From a checkpoint of a small image classifier: muon at rate 0.033.
Rows from block 5 of a small image classifier, named by matrix and row number. Rows with one number belong to one channel. Each number is 500 + 50 x the weight over its row's rms, rounded and kept within 0 to 999. All counts start at 0. Numbers have three digits each.
Before each channel's rows are labels from the 100 images, of 14848, where the channel reaches its highest value: "colour at peak" is the nearest of a few named colours to the mean colour under the peak. Only what is clearly more common there than usual is listed. The data: photos of arthropod specimens (BIOSCAN-5M). In brackets: how many of the 100.
# convs1: grouped (16 groups) 3x3 conv (model.blocks.5.convs.1.weight, 224x14x3x3), inputs within the group 0-13, a 3x3 kernel for each
# convs2: expand pointwise conv (model.blocks.5.convs.2.weight, 448x224x1x1, transposed), outputs 0-111

colour at peak: black (52); brown (30)
convs1.164:468427486455463528470501507523616512484480451502488503465466511515477554542555507567557488580392425564486570438488471457591584464594464613596568522450545526548457420455552516497551464508508447476487496590492476443435509478539507534465505509508428515513436456469521457494544572394420517550534396439429396435487602477491467437573542583499490542564499457505436486479522457523521519
convs2.164:492494493489599535562432534474472472561438605504559422479541584540521548414442459524549446406448577513402499464556572396595547405537491459501510583590440570504480482568492432446551472561544446500554504539455420544585569521545509487545491638534491521510494561438540594462453454378601485547439515498536536496479555520489546523450499440507

colour at peak: grey (62)
convs1.113:543590492549623560466393482497600568435528471415351426584577491477563464450485479501526544451463456493416488502505445454609501463550480462578467510543484508517492426492473466533481562517461517496556441431496453456463525463506553482487477543555432507483515510515519467440493435549555438468628585501557463502500451486488512501541619476555607543519548468511513526457511533461565496
convs2.113:467487476471456536481353468529507576556542485530632565489490586438556436551519494478504540515521553380524479575464530494464529446463469426511381520503487412556488473507488487531393467465567578539526500435538524524525529544550420542515446531506536573488490450466405514482555401503502457571476480477420581546475548524522478473439482514439

colour at peak: grey (56)
convs1.111:542500609499465498473397507456487471575451527506538568488461589421469520518508617486395506571548543595505578532442525423490407487453521530476500502539471540479414497442458545492421493532523441516477538510587575561564569524509564514547531507413555356578442385428521477537509543452511510542481466540438454514503513518628523506526460465487500491517476497521503491461590450482512470
convs2.111:516483515420467483602478518464533551430450497529541486525474552466474503563490502483439433522516508426482534513499521349495459542625454492454539508542519423480543508603533483494496582430529450446518485479486506514464546497534455461285484475461520427495517454440452524513458493493511494522401539530458604545503550381464482482477526583454

colour at peak: grey (48)
convs1.168:459499466425492446482413512484546485542596480481555462411425500514447439481480472513521492484468438443559534543489487463481410452450398407522588534471549435543513419443517534431397525440463460457467391454505522485540444507365417405532515414490494586449537429603534453525403481494407462480558457468557489500475547507547512508485520504457489488549450500457527523449482449482567505
convs2.168:542418492553454504483467473517517503528551493598437466535550613517501415510499479492519630531533479610536493562448536517537493451419493393463480435541439494544442472458524445509425527449525471492585464561461445485566491498484421415576543446532514480454500497476530558474471481465519431523568485406515542473478444564451438437553459483474

colour at peak: grey (54)
convs1.68:447457422537521488551459495513493470417537592454447413477472496476602451441507644397547502489438517446468505556509424492548448517557510475505486552469497468485437540499511520552465512402513516403527610496509486475418537479474470515553462490500492430443437502539535551520545457545470472483473511467515447425377428446564611506479616454460454531415478442434501530472439450485551439
convs2.68:523564389512425443462497481476449546542479517594505481469531465447500510593555460478503569397558562507507453486477477562592544445464541510477483542391550516493525622427500551418425511426496504463456542591528457491511528520506553457468351529556469506469536542555504478448524486561506534499486504465454474479567541568417436490541502367462

colour at peak: brown (42); grey (30)
convs1.146:495482570526441502524562460487464578521439495530596474524466527495494529455528520496474500483570495442468577452518509507520553504443509436535470482447606537399552513506455544474451463517500471540445574400560509400593543429539535526459439468443467446636494444496551593374511444535514433558489432509594447536515527548467432508432516464537464547525394521451562438510554475522526585
convs2.146:546429460447414509589629483499533493511582520590464454525525492519485447596526517496497540527434482468493513525441489506418475504506547500466433515403499529476574487532525524460491476420575460493559530541453478563383501463506517574489509482480453419475533483536537583505543455459494445568352583520479465433439467495448566490442508544509

colour at peak: brown (32)
convs1.18:443532460575383581459561490598385522561617406408490521570543435405512563562412526520523486467495515544502497505489475437486542509501474515571484375536541556442474477482596550485470516556453479541510478432569556501475459549479547307614489591413501544446533454499522487522469488506513482526461506519510527446494476559473535480513473488523469487471526507496517496518495506468523470
convs2.18:486485515390509471429525537505404441471465535428483550539501577497501388508501565505501542471589424456519435516444522609522512577449587591495510479591483521520486467510416496515604557480557586559484537519574532523546481495610501505561403516484517484562504556466447479545465470442535490490559495515441492449467558531419518498549493475524

colour at peak: brown (38); grey (36)
convs1.182:547523504533465455550489519495449539454391492442514554505501478491523573489610475463453396558487423540489449487514422570536407464485388494469563452486563567511558506534539432405545565517473524486504486469497524451531426523466424497483448495487504592472530563517476412422467477430577457455595529485592464595451397514579490592502558537447465575452510491446417486521518519474515535
convs2.182:670563564492514432507409466533449379528565457535502474520436521510493456526527522490473513459515504525522553561549551564493515489531513496541413373487509497486427508524480476534581444532487529429524520527512531524528500472532429515481488550531445538469493557552558502448523556524474492571615531498549443479518498542575478552512515540541

colour at peak: brown (34)
convs1.78:510511510508491487500563486559458542544487483540561399494416501517456447513591426539494427467558500461513517397578567448544603486381557562509465463553446432477454438532462491470530508416538488468462581489396548583484458516502457499555448470516506519449499523459506483448560513431479608384477625441444504547531468503545441431518507478516440542519424551458518575453474587489453516
convs2.78:494487484486385502463490541470489500437544485534520465580441475453475472462530507514474508509462441541481532569429565476496536535515411556460529492501508442484462458479533408421497289617468458493463520512525515437510473513494466461565518562470545482524524529488482435504557489387503511455537453482544416506543521508353424512453473569493

colour at peak: grey (40); brown (38)
convs1.139:434595522539604533509494555512647511623568460605482470555443514429506448492418515498509469465457498421435477488473462629540467571476453548542545441550444448528536508437483493486453433488581472471512549546597501513432393493517538537578489513472487456512463471507457471591570565481500586510473561511513410504443496508419417512488550479544524560509479445537509443499472471483476532
convs2.139:463488520484525464533447564511497435502447496419586524484513555523460510489387470479414484500508538448498538585522416456435507521548557473460521432411460481495467512582535500459423484551470496574500393448414410482489493534492519452553419483504511451547460581537443452511611444493584550568471552444527576516510484585567533519592581535485

colour at peak: black (53)
convs1.169:462609412511568447466439464491528550567523519472464459539447514521476493480498508500471534490500535468502599556474569491446446532476500445464556450529468470448436501427415540557412556492460442406494423417591528603572427529446541597426448507437531458530459483502511463512398570453513610438533457417536524484531592437480504525540521493604513465467477450438489511486571484446527481
convs2.169:473537652588526445515534514526458507491497412479521520506403499513440524510538586492457535459474432479555477527531476547436462441446480531512599500430419522564540493443546532515485555403516473519636483455512556473523510504546498509564549554449567514525496483495547613529526438476544473462501538511488443576527575468469507510544586438535

colour at peak: brown (51); black (37)
convs1.181:493460501483475465459430406479473507495510503541476515472452415494511422439498479525620554492501585539462494461440419545504486487469483420396421436393387419520410603543527566576527550592611496544509469469547482520496548509539569501549513514549484432494510525508569538490518439464583546475588587550541511549477529545511463543556394500502494473444500578462492515420543508469530510
convs2.181:440410398500337548487567448513474556560540466445562566518504472501478455503574502503420563531606423518624529521493548549482527391455568514515464551487473514428425496488560423521504533457483470523519474444542451484524512431575538472543465487500509518476506549509454481541557443484544484482408471475580475531512542526637552511513371517502

colour at peak: grey (47); brown (31)
convs1.59:482524488489477460480469491478571486397499575535447410542468466519581474445494502453520448492532449532404533524490436518556491472502551495510493522534491529516452489567463519557540393494500413567522576622430399457525507566490432524590509518452622423456482519496502478545585565489383422520477498573533538503553460429535469530445537442393493522525562426528456471430472604529478522
convs2.59:479489545569548500487461463528528555486458413428529469509505465594502487478492490499572503508476514508551432522585507544469528590530473560478447566385624526521549474425453421492555434490411472501526394486471497536499522507465522495568494422485474486496501520525438521486480564375520446467531518517579539552449488533477432514552533513563

colour at peak: brown (31); grey (25)
convs1.17:471310613610491348386637512467544421446536494490474505547565434435491543534463448488567458509426490512528510443482514488556516548420495476476487478508536491509520456457500533553424437520518520585482508403540528510515511445550515516382508555468543418472556439510460613486470550509479435551548520488494486458460530481464550482478505489561494491476549485558496511478518500479511501
convs2.17:469483482520496598439479456488466561456503557504528522471491503617520423489470385487470469511494484424455423486559572552477507437404513520503452512611499633479504495520573491531548468527542522524534456471525432508487528475444446478387500431502502512431512498386526462464519481548580416445611494505623463513478442548429444462457530485473

colour at peak: brown (58); black (38)
convs1.170:540557468502452472418454538480453485491498521559518462433527552519572497419510446539527553513492483437491494473593561600552444465427438412403560500570601511508388473448502572523474542533435464412485419516652478563521616454468507383461441505586501514507456463506516532516559510504533353474504568539542446491472473485535492509412492521483506513530497495515460471540524483496461473
convs2.170:565567514502597531473444530499530543465555481459435473531500563372508483510572488518595548454368645469509541475544462438507542464488503480492503569407424532455477514502408599446469360569389439467473451478513549552507474478511409533566503557488453531490491515501520552507522475481510567384502552513367524588511530525510505451466551471377

colour at peak: brown (47); grey (35)
convs1.85:518493481487509482497470494450512488507546459474505515477554457471554512497511510482487538458580434506561423498516464429577482452554438498469543521468533434551444525475567492482479500502468495531458549435495549385623576398539424494556425590402489477507517449546502498519538451481427566504462529477489529456460564400397608474430538462413559512594472470548407540519412581559394518
convs2.85:538510457464582547358506549487521508539535524471484381475475531474505424539551521483533536482555437474509589504526565506470517587553547547460436544602422541507478483570422495693421495472474477517474508442446455516421519458559460415388495415500406499421505534502379472502591441447534452455402426528498405527499501534501519458454453516494

colour at peak: black (60); brown (35)
convs1.160:504526510497559515475498436541552380627547478518480376451489417646528477579540449476481490524531530472476498514568538449552502512509436628508442565457462468420457478509502465543523497489481426456583442454649427452574510484477479469518464528556487507520491462578386540593489532500525485476482476511458489439527514554503586492560550410543512483465530430517514500535477451551456501
convs2.160:460434455400481449586475463520474557436492539486528406523469514482480527521505407503518490554427512629490519450542495550455466560418520493523515463546492510479479505462474617474494476473525552585562481484436397428461532518396600541491505476508496480549457514448447578518526450545440578475437489616557451565560518486424466488489589503594

colour at peak: grey (34)
convs1.10:565477412473470500482460525506549471490545473439497581459491514458485430517478540470488454514463459437409537545439558507563432503552384421495439493388505478576570475522465447428552579524496470561410488526491523545605367476547458484550479551458482505606449400515479540480538511427447466562490411501532499566469482500521470502532460458567424463448583522447425560499574479532559504
convs2.10:480565486372479464543475520491517482499506570513513497524473527629452453598535546511583561440487567479554478505468438535374487603385460648490490417405499521424535535492477522469466455488510513546525509510538539597487522505505538558517493577493561438534477484475523584478404497478447455501513444562472471553494502543502514514490486496576

colour at peak: black (72); brown (28)
convs1.165:465570415428489477440468515589584528566467494489377456487531518513488503576548503504510589420458501515550563468525414473551564505476494596570521465472480510479486500471565490552486485476388394467591514495466421461482519536582563562477468403438434437459436470495459480456505489529479455590468404442453422449564463493567488502477482382424481453522519535456472451456569518502502501
convs2.165:512513523598568525469521475510429505534503535551445398518503539495566617495528520489507514497515543422505554454559501427524435495407442479406585485541495503524498449584557499600445498460493473525622489530535446502436451487474405518514541509504512535515532508473416484446549429526514479422450544528627489468440447503433559463464540533569

colour at peak: black (41); brown (28)
convs1.103:497485494507579490423566547427599565438524552450521449483457494541554425501497472536549412514573497448454486554435481493444461430505565527478589382486565454490552401502613440542537430408474549574514473522482524448562462477446589493480440497511535463484551462433428552515544526463499476443463513463495506508454520542486449544496418440519466447478548494620456426528479514390536565
convs2.103:584479507508504547461518536519494550559463498389462526531465483517474506460543547503484488465469584561476455409465521546569509552476502564481460476352425598457432522493510517506541482475419561474526564523548610487442508536503434470507486523490342510477489465475527482501482560470573415441534508589463456366535473512481563498407488541522

colour at peak: grey (35)
convs1.156:547410495477507503470515508427519532474403553511502603451575535526454566475448498459549485545492412527495446468449484443512514524447421473531432461510521472568501527509479431443448529551537602461477568376480611418564460496485508541525494493515564415490531402497536461395497505398425514534487509541408552566425386592583467471459542477491480451521517515562543480473527484444471530
convs2.156:478569475536472453503428490480469441459487503526506571509565442627510480435599499534610600550462572514565581500485570560591510495492538551493555484485520476516552494505529530474452396559497541500430472454552548523486548546416469614550540476491586509529508484521536462523531391530470566511554562457521466527528471515501367590523605493503

colour at peak: brown (51); black (49)
convs1.126:484504503551511525495534471434515474456495538470519480456458438491478525438472482479491545480571496540541454521494502535521502517514509452514530513516448544484424571629472575545555480577406535425463481525502474528544497506505568543557513523528424510626559563640502623547475504451435515407501495437459493441414549429500412446482552497538545572532557510606653530549588532480542513
convs2.126:506501420458586440500498520495484562433536442499477419449501469534498459475494493479486500501560482475555455497504480433491501495381450510475522525502586502448556424476446528576479426554499526577583478560436496589486475499589616387492511493507602459525486499480569594479420519526523400527484499446496456413490505443549452433495455423488

colour at peak: brown (40); grey (37)
convs1.54:478481495508457477490460463552549446518594524453481519584529494606414532446621545475401523485457479524452478533459571517422459564594488541461528556503497486577534447484568435457468528511508602525655570425520575540523537455452532507506506537517521548414477540553468525495512573564579441546532545513496489507537520488445570546541432507434419464484448450512465511593572493469571558
convs2.54:490487531444470491472582468477542430599474397435375465436383514520500438437522520497542523463511467448525481512608434482557573511628444505519484437514484496533533521576493488395457489542475485506457529509449495522459567486474561497510508516532514455505487474495610533502507563503509582474399552444465491543525494533509580464459587463490

colour at peak: brown (28); black (27)
convs1.203:468590506481624470473541489509500486547433483468525498531509528472410511523489554479480501470504456482486500517554609479324426489485606545545491468593489490521486482439489490484469543480553509522460510407565487487521485487511562528535412430452433518504485625482535540484527512549513296519576492548587461540516394475515469531511589498468441457514456472498541472546582487537484483
convs2.203:561497544538528482545536553451460420490520538530498471510563563524503510499503459475609471533449475391417526540542471507374450488528468470512513511550544426508428369539448443509556526491504541449479483494464459482500521547534476528556499490540496483456455539519428563458495455587480519449550510456419495466453351601367514488504498466481

colour at peak: brown (71)
convs1.178:553607560538565529530430490460466474487513504480444396519537573571501582532562593552527539502465503544473474549558566498542540573550573501499460510631531454533544430460484460521570458474635397527445458557421540558488522523472503413378613524458459455476446495453450472518438506544429459479424411465497449436482521454454537495505521510506488492451486473528488465527533447441496480
convs2.178:504511463487388492432543512497535584505474604416582614501447492505515497501519501506427496526501416591529483462456578528546575412482519424495503498600480523545474521483420412464480498388531530455467440526504437502522509513541477498405500546550523508559515487494399481511535503404446431594527434555490492471460522469458546470408362526541

colour at peak: grey (36)
convs1.211:460509475504586426481469463562474493429544515512527454459457424487517510512495435514448576520539575529476499489450443449388476479447413514515632483506523523567522500510475552517499506569511445547498511510442451503478558501556532599593433596579455529484489521496498531525502563498496488455502528545429459483499565478498525496470450451431416407568483427423423440429486405404410368
convs2.211:451521359455517538578505645516533447409520522414541519511517473514483505403482501523408451556510537466505433440480415388475478456528530470456482554478508563469579522431537545429512561505462578506531484488595470529523517546487485539428468504480460395520493490507512648497566528480537541573424418473458624517459466365409450433521460439583

colour at peak: brown (42); grey (37)
convs1.159:469583488448477487485440557490486459520478533501468483491545534437456455447463516524489480509454402509470466482475475576555503492468424487420484419466440479460586496436451465469545403580682486530405469478562553542435546439439466409572487539655514463445593602404439492503545482478483451500529516443537580501548476464510446542467461527510532529493451425498494485462532481504550492
convs2.159:439547484501436506383422451478439507566563536605418467452413604427506467470445543519520512401482531618471478472464514620522467398391521549449538478489529492483427492536515377591592506493628555469450488494524444554547563561496516571427473537462601551496487520494534506476380512578476397531466444514495570483489456531523426438467431553448

colour at peak: grey (45); brown (44)
convs1.138:530505523573505476493522543545504487540558531508541452478517458535435471478473527480481509499497462442518456527489484537489461541546412452485507426589563489487490454497442484459433547448479480530512528419487500546496492529479432505513395622573433447499510342488580403494445561448533687579393506547409424498483505522496526430467505593484501447443591492521420456523449503484471525
convs2.138:497549403536368562441591530448470475502500491562532464473496567517512545497532496520449489602426552483447466482518605443563470565486659469447420433490560607491549500607509591495652551497464558503554429491455534553467538480466453496542501441525531512561481534543544471471347498576488493517451510484487535493535477601505558434513534476482

colour at peak: grey (55)
convs1.173:520544371475410569455512465510557523509535486575458532447463481441447486447501430540492560471508561532452476454480431459461440475457491474623568462449471592515565485430507459534444484472462478427400392499489460474454498431403455529543448483467478561477543496482592523559536524405502604494497459521506609486457426606505511554531516554506471496474535525585527536466453440579460517
convs2.173:443496551462447489495501523543487509602501526498395518528521382517511405501435521502546595498509411524488500460528525522472540500533431409402488455536582400515530522525434575483537354538513524542486486488533518492453569479511559503508476511470481510556534501477505537482460530401461500545553521528588489469515519512453475538542461531461

colour at peak: black (58); brown (31)
convs1.180:574604554533493418465434430473503550521415515532474520586550598520506445452488479498440453481521526490529542620541623505476464486484461506523635439436540434461521527517399564540399543500488434451512445439507506408618477468442501642584463553480459453457498451519556503551454475520483562481534487476480487434486520503529480511560505454486484511535495524550540510451532545456531431
convs2.180:427490527440458504442461511503515484481548552580535412492272453539507591470496529496522447557512517522479490536553513474568494451516459476502555422517448502471542448537418540356521452513476473495585476556471447479529523596538479616581498534478406537521514431456501479510486594496566521516464477370452462493496509429590548535607466411459

colour at peak: brown (69); grey (30)
convs1.185:425490487544510490460500519526464418492549435473495514522433502403543589438494608582512424597506488576505432526510480540474453586446436487448547563516485522486448396456484525456442502484524585508457446429453460465517540486548487442475490493469533563645460435492416468451423447443511589513548586558506546454555506491500494501501450455467482504511539612517515498478587537421459399
convs2.185:476480588555447511460429425479502493541535578573534564496431499531478470514536479507438513433511539528504458487482450491488491602414465652539425478502460503436483525471499563450505503451512516527416522531567516494542548494483412580433506466487495489478450550449542468503484420616484465505554468557573462406596530534556434470553444517608