config = dict(
    image_size=32,
    rotation_deg=10,
    kernel_size=3,
    widths=[256, 448, 784],
    mixing='cutmix',
    residual_init='zero_last',
    optimizer='muon',
    steps=7100,
)
Rows from block 4 of a small image classifier, named by matrix and row number. Rows with one number belong to one channel. Each number is 500 + 50 x the weight over its row's rms, rounded and kept within 0 to 999. All counts start at 0. Numbers have three digits each.
Before each channel's rows are labels from the 100 images, of 14848, where the channel reaches its highest value: "top examples" is what is common among them. Only what is clearly more common there than usual is listed. The data: photos of arthropod specimens (BIOSCAN-5M). In brackets: how many of the 100.
# convs1: grouped (16 groups) 3x3 conv (model.blocks.4.convs.1.weight, 224x14x3x3), inputs within the group 0-13, a 3x3 kernel for each
# convs2: expand pointwise conv (model.blocks.4.convs.2.weight, 448x224x1x1, transposed), outputs 0-89

top examples: order Hymenoptera (83)
convs1.32:509434529441470511548531482454502490511529550554506532491488489459401423470507469472477504399505456488496458529452483456498463526457495505516521555445509473472631465544545537653537494502439556554431477478471467490501491544535516503440501435486492532492557552482464500476472429550570431464570488472508446488493419427487433476466543474607667592436541420422580504543640575496496559
convs2.32:554459359474460486453515667510511460427497532507536598507444514440498523553478590509554512509478557551424374479468500472498541470515565482525416358444321476523416518497521566451572540536473534406412510492508517495470506508439496529485481408425487558489548446498462513508

top examples: order Coleoptera (61)
convs1.154:452482438530521438571535504544480500584534464514462478423454478522543548471550506547539507493448474474488488482505429550497472477447541453451505494483537509442495528601591401462515450488478547428397494507523422466487502654492512431504405564499552523457518539452504478461504529517465560500313522511412508513511540563418562540527487525493473408508564535481461504415550584549583396
convs2.154:463372547459553459567403538505504464499481478462372615493485441510483491636524507502556478504453485479537536502557461533507504472446412478521611435525524544509525553559529438490489487549557527429460539506516551591536477526513443508410463471476477467543525573530561525473

top examples: order Coleoptera (39)
convs1.31:446483481517543523478551499482611417501358574514586474496516499490448512512512530450477520478559481502489502504553496466489536469542474487500531525457522474530453526461401485578540492481497484480524527529509480491505508440503518602475408430511456384377610645621384333452547543422498432597497477550540523492484506477502527531502491519476512458482516481436467551529516442503528489
convs2.31:552503430523543484549537466488467436525511502534528600521481449470498544551473538443378538527617605397529548480481513536452471485508495490465502524397485486429540431471512471315559500585508442526454542493461393493573446448537425524554468498498441576522544485516563497519

top examples: order Coleoptera (47)
convs1.170:497539514520472533497470484528560419484485584440519519579472462519409399524465545569508452471598570470436490475597506641595507477439407483506550522439458493541541493647403547535463475447452620405493443538474519476493474506578439394508620480476473503492450516507506538515472446498473517500504488492542465503539499523476483513511495478491495488497555469461459591493377443553486537
convs2.170:516523472476574527516496516496456407516464515428497496535448460508478544604426520519529508491613413525531479462562520433470450487459441585483640552370408484504451505480518431615505472557508524444489535536577444446555522510428461505527531532464581509493467507497469518561

top examples: order Coleoptera (36)
convs1.145:602543373608475454440393428479538479561492509578485503511579521479436464492474458460459457511578550448497533565582496582512499542468362492552536531477451560446522521500524459505488486448510491507494543653502466491422423532486460522456461445502513512505523470473428473455578646453523481419463421442512517520463513494439562497569517478537498451443493417533501437468518521452481469
convs2.145:456638433499551492382521420485577576560559498499623483501475542521504468534508450523598452483467476530440482463516506503555484504501534485482615468497537552532566494512467558526532469398469471423551513521542469399524478523549481518540507461526487494461498527502539535485

top examples: order Coleoptera (42)
convs1.55:468505453445621527443459460560495555508422429516490537483537609461447517492491489516444540518497458527517529493516553592513531473477472428553494439492550479450528581454531547412447457462526506457453498486493501457528476468503586520449423492499419578434415571566453426488498517555493411416544537477431572588419401683544446484446510460514498494490530539469556484477439525475520455
convs2.55:442459531386462484564429550522522631387455501579576480503511485497478502399553517506453503479497499518546614476509463527481508566527529491495519581564567483498507530577487516456504473425467564541579506558504503473524519548481655521507563536529428419402497515556585553525

top examples: order Coleoptera (63)
convs1.80:449497546494437550489506468447526537427450595455469601497447552526485449564516509522553560497453510606472480470495439586629343502544498541617584408472577478459572472565525445503503482480492554401469462567427445508490412429436488533525495551494503531518447472528506428533471504461476546459518514534509499533515458562466506441587442441548521431563544448496555478473522530452521450
convs2.80:471454479516542486533520484473433473469451477507474533493551488447461486530519498502524547506461426596539584506460455428636501487509579477485552517406460498475427536577634493628435423546463544456450542438538476414476523503429521636488607573389376422423537503515496514551

top examples: order Coleoptera (44)
convs1.198:537443498457533513452483477539672571502528436456478433492544496499560614577519412452534610459540464443438526448487473443476476484521504526553619503517498455505523512515475472554517521524524500530576515464613548520535476466507505611474552589472430498509570452453507486366508426449575445412563538464527504487516487517501509540530462510401451497439493435446536493572565486468552460
convs2.198:478567462466414487581370496538547498530522497444494556502578496572496532614493508468481574508462520594612484470533453509500565601530548443484443485546487459476409492467552470540470431446473527412485504485602489470511501494423524434518487534489477505475505493522425484467

top examples: order Coleoptera (47)
convs1.22:527495519412495512477504589580518439535508518491510465502535517513514527417524532582566526446473486538631517457476556437446475547565495537453514406441494484466603499529565456472547512472558421438567531449400535376442435433499421549555487501523531470439561485413453451539488474471454437557524537576436444450528566505504480384513411500487474532494517575594504543494521440466546554
convs2.22:525504592467453454480461502456404457579567524475462463480469472550502365536470526492426445459496517587488434485476463551444492561546516498516458527530515607491477514545475480529501657571582566609487527581501391496562485507513403492471481481477526466477520505524482470469

top examples: order Coleoptera (53)
convs1.146:556453495634433491619421469521506568519495534489517470584564437457495480492405519455492469500599500492513492451481533513379515597491491491551583445539560407439514495522533506486436465443521438408467510506482620612521511514456415534490578505556579443450499571496518509536452549467567455506452445440510522471463525515444468499424506494483429603496490465463503439472506482505484594
convs2.146:466514481497495476597506603518537531487568491590429539482495450590472502553564512519546473525609521445426498524588556492483475544603601547522501597550538470593478474550469537469446478451466503518418559491514564586493457537440515397480485564489511531606490488483515439485

top examples: order Coleoptera (47)
convs1.2:510564549502457583475513495467476394524531499484605505479479435443520479536603621516514550509527526492496458448440461477563524502547391566571532548551478480448430408501463545566564443476372491579531585678555487613536491515489535504508494507500432496504540475527483542485467479521438597548561457524550508481535525526488545523505553461499493477447544570480531453438569464448537502
convs2.2:465554514446484521542573467494494467519513462582550501521541426546509524523508563514532504464507502607524510489490396565429484564469474513497571538518604538544429453549434514519452448557488494459386543505499450614636460542543538467494393629562503547539506477533471529513

top examples: order Coleoptera (51)
convs1.77:518462393466646517445573489460446546475489406489541409479571486444423469548493480528487509560527537509478476420472628508458394518496490484502492405512486567485526448496569587453519472496478502466600456445552605350535451482542465520478469474560494397460441569456489505472532529491491497497475560436551465513466538421494476475499536518509519605455499473528535480570540457425536502
convs2.77:487479471514580519520526474529520454571462466509409551511531549494511439559593493465478533465542499576479483456554470462547560451463455445521431443447580626524594455480561568527489623537493497487556473547531480588545546534443503548473579511426557485537454516514559533506

top examples: order Coleoptera (39); order Hemiptera (32)
convs1.199:498413488555509506585549534449394423514503571497572603519466410426445403494542520560456514487580427429457527530551505509537481436475404466498539468529534492457482487499623393428491525494472575550450535551510461450520502544489561437461488475419477487505467525536541476490484515537479553518475482486493460503484492484524511534464435567427617529473447382505559536435495510427430373
convs2.199:497421506476499448489399535506505562511413564568513543508565376469497502497478509463505556548564453462551499482483502496449467455476616443489500484490537626492485518551500515597531419551438525516536501490518490463494519482423527431569426424497517486555552500516562547463

top examples: order Coleoptera (43); order Hemiptera (29)
convs1.43:407499523398548610503500511483484496461524483510501462508540487507530423500535507467559429495550406421479496435346487532519553547462454419493524539493534514440573451422424599489535548451510430494524499512474522511535523473482510527492495462463425492571477495549567467484508463447515452570517517484493409519655436473532501484478413572568545424381448499555515490510595448466416471
convs2.43:511512548501522507613464559451534523426536427470486430519477537525524554481435478516488459533523528461539522503533535519513500435463485406438435523425542575514518526505504512562682433444508565433537586516528470513478467481486395599499500546456464482461480530555552434564

top examples: order Coleoptera (88)
convs1.10:452469502431488469520551454452487512376570488515499502443514512553490489455458482533449485519546480541589514464549532506573560588458528447487422542531516445500445483548481489528511522504549493569498576532639557556603473487504491556537490547468539448476533524452551559509391480445398596489418506485477513554526553522491521512556513562528445481561547565445446365501485368386463535
convs2.10:579489514582562534404461544528593452544495477484496472497537476409480520380471537485495520528510600478500521467481447527488463539391499447523596511498468497498524519557518528460611418554588528545589488539550483464452540464401493457487632510543458518649532492490444431530

top examples: order Coleoptera (49); order Hemiptera (35)
convs1.72:524491542502529470461545464553466475525507471517483443518489406497568511442494569482507481474523464483464502439581590476462615524534447535482318557596433467516491476551450425530552476531562597410501562478505492554457477509536429558562494441539456510552502535530518443466493472524499465452536490476472626549518440529483500451531502451476439521522533582545678515401445552487525511
convs2.72:510502559498476533414457511484464517491424558427540493502384451397521516576437424530452482540410471403480556490514545490530522401492553454526359584493461500506477541521528419404441517543507450530536496522483487534497507537598588448436448489526472448483495500445552545488

top examples: order Coleoptera (49)
convs1.140:564508410603496476560394424496472494498538536527526471449551434488540488461474501465481531484510517455497576383514459486498498498537487445472513485496496467488493560540494578469520470492461492458497410402528595680535501471511510514476492486507532549570467444506526457445434532587476533476505508391517410547502459589511477517501631593502468553524416442540579475442376470492512543
convs2.140:471514506449484498535551508511480555466375487519493501466655542553507522459560506464440539471518464460422480552531553474472563407535492519518472524497438503482443519511513475526463472528577449455450509447530475571495495440554558602453463483461480461402499506539573542502

top examples: order Coleoptera (53)
convs1.70:471419566460485555535526426476433564467409564531419609494452496519452442503542497497567457483486525504459520553450416526581548479527542465456614598323463540563485494495472424551448453521476479524476552493467510438544443452514539517526514495471503529479485497522476483548492509458497565495442486422510554402468537563519429516519454508496465448402462540546525409514598543385451521
convs2.70:493608460497426513356416568486538357461546556410505484496519507536502499427504516477513517499464532511468565462507467478510513555479452450506422552508469507434491508546486408555553476445407431494525603464475576477528498509542440519435480616555489428516470453521511487493

top examples: order Hemiptera (33)
convs1.189:450517548518481513490503431469469522500489486498478462538421472444437487474566602467626500451544424530453497536539427609457519424422555458531490517580430530557472424563498516483504483445467453524553541515491450479423430470494432532548490580473467561432515541465499456512580408451439439531437542556551436523495439505506464576595417491443407618457584433494446480496515492456462499
convs2.189:554444520555583457516509539516627499474511489471447522516465456543500532667486541586573513526414476482480482434570455528475542460492533418500458510560542369521542498534531435437539582515518474508487515569587484547437391515483524565484543447414532501505522467488554480551

top examples: order Coleoptera (54)
convs1.134:519525525479454523435446451545462492507521515519555423554436465595553509483451533526462466528514477515479441463496470551569457511467472407416486550516422553461481497521549408464480570483502427695464449506510457470477535486516527471528601476412575519485457476441428469505482431483518491490493456506553488512474429398477434553481580436476556453394568443521431493452603532412449459
convs2.134:550456594487502518492415589501477464631510517478564420483474485489506464552585487517472535528520437593509520471554494500432546506503511486509501458451464453541562544502541416507604458490423529448441553481388481500474498510493555434499438492496502573431492474470441374516

top examples: order Hymenoptera (49)
convs1.61:518541576510601493546473543513519481582554536491403512513579571488481406545456567521537590564436482472515477422613552511532443468430423426457441530534494464561463379410438543604587426547402500488516543469515463522580532512504450511491508519530495490493462478511478465540507513482508495529568463455509532422483584473440512459497532414448546563470591470554528571567434526523539524
convs2.61:475418541574538497679588486483453548457693515510420580494494523415508463462503524495502527503496474521520480490522587531500486542551394494462480541547517566495529475532438505525436440413608543442395463544445414517517486433474452484559517498516528518529502514547483551510

top examples: order Hemiptera (38)
convs1.42:521437484467509600449481482536542479455475476453490531448518511532502508488558472461476568491515484542482431476410485462436540514576507474478454461521494430577453470419405371493644477568527462478528488467509503529478472483517502442564530541462474476488461474449498570436517480417451548510522518575438419473441550493528557570354420551585668589454420454505503517508510498510498486
convs2.42:465521617363510512607625533508423577496486519445495500480434470519512551556487499518516445449448474534458465506484436523482528458522520469505391536608534454508499438471555597477462465469476460486531538514546474519499464523506440578484465491485528530563520506526530421545

top examples: order Coleoptera (50)
convs1.49:346423470644497476457528504528514483506524489505514474468506552430491518522493496464564614421521481566439384503538529577527459482424524556465512550456495480464481516534555525609496485511418556474457551637482480450377472519514577540503514506494557490512563418464418471482407464472537612447508550476506427531513446516434511509457480477510468452505489447468460502515442513501532596
convs2.49:388545518541464546572334509476491492501475501554489488481447338513520459590493418525498560565524465481507464458450460438507491535420476495471521532389482478478557496556485540475435503391440507526485496488566517419526535499541485459507432439497550531534475554486516509496

top examples: order Coleoptera (38)
convs1.178:520454529549498460524537529520518505527598442440571426498528594456534516448539446449495503532507522491545488515505463537546396544397441520461524451574501551439428477430457511467580461468408554460502555392612464535491539498593544351564486551466517485505530414501556478523434514588471521476487485531502500472505481555524458392491470503533471525494495519446459553429633430511554567
convs2.178:408433501503584539525507566458538497490594564441527457512436555520455435487498514548447449449557469488560432501509563551502528437612450554479488448478359526527498480588476409519456519624370529571445511560485471518504502483535516493549439538499554553515479532506408515506

top examples: order Coleoptera (53)
convs1.69:539590589583512583553619532508481524490566496520518489556505500496470517499499573550481542515517495471438477501427466429588531523476427421561459514592548491462442379460525609606420446471487512483450525541501512480462429472505447558510519474460525512537435467524428461547564531539512453500501531465560482477482483625564469510385546529455479494515521453547537496622447485459598566
convs2.69:566453435501603495548573477530490476499467527421485485514621518516480558497536534506543466493552550470479496534515535477545515439478535591503504543458449490472463480510513478451570489577526598413495519397452423459546494421452461442500541450582428540533499534516404539486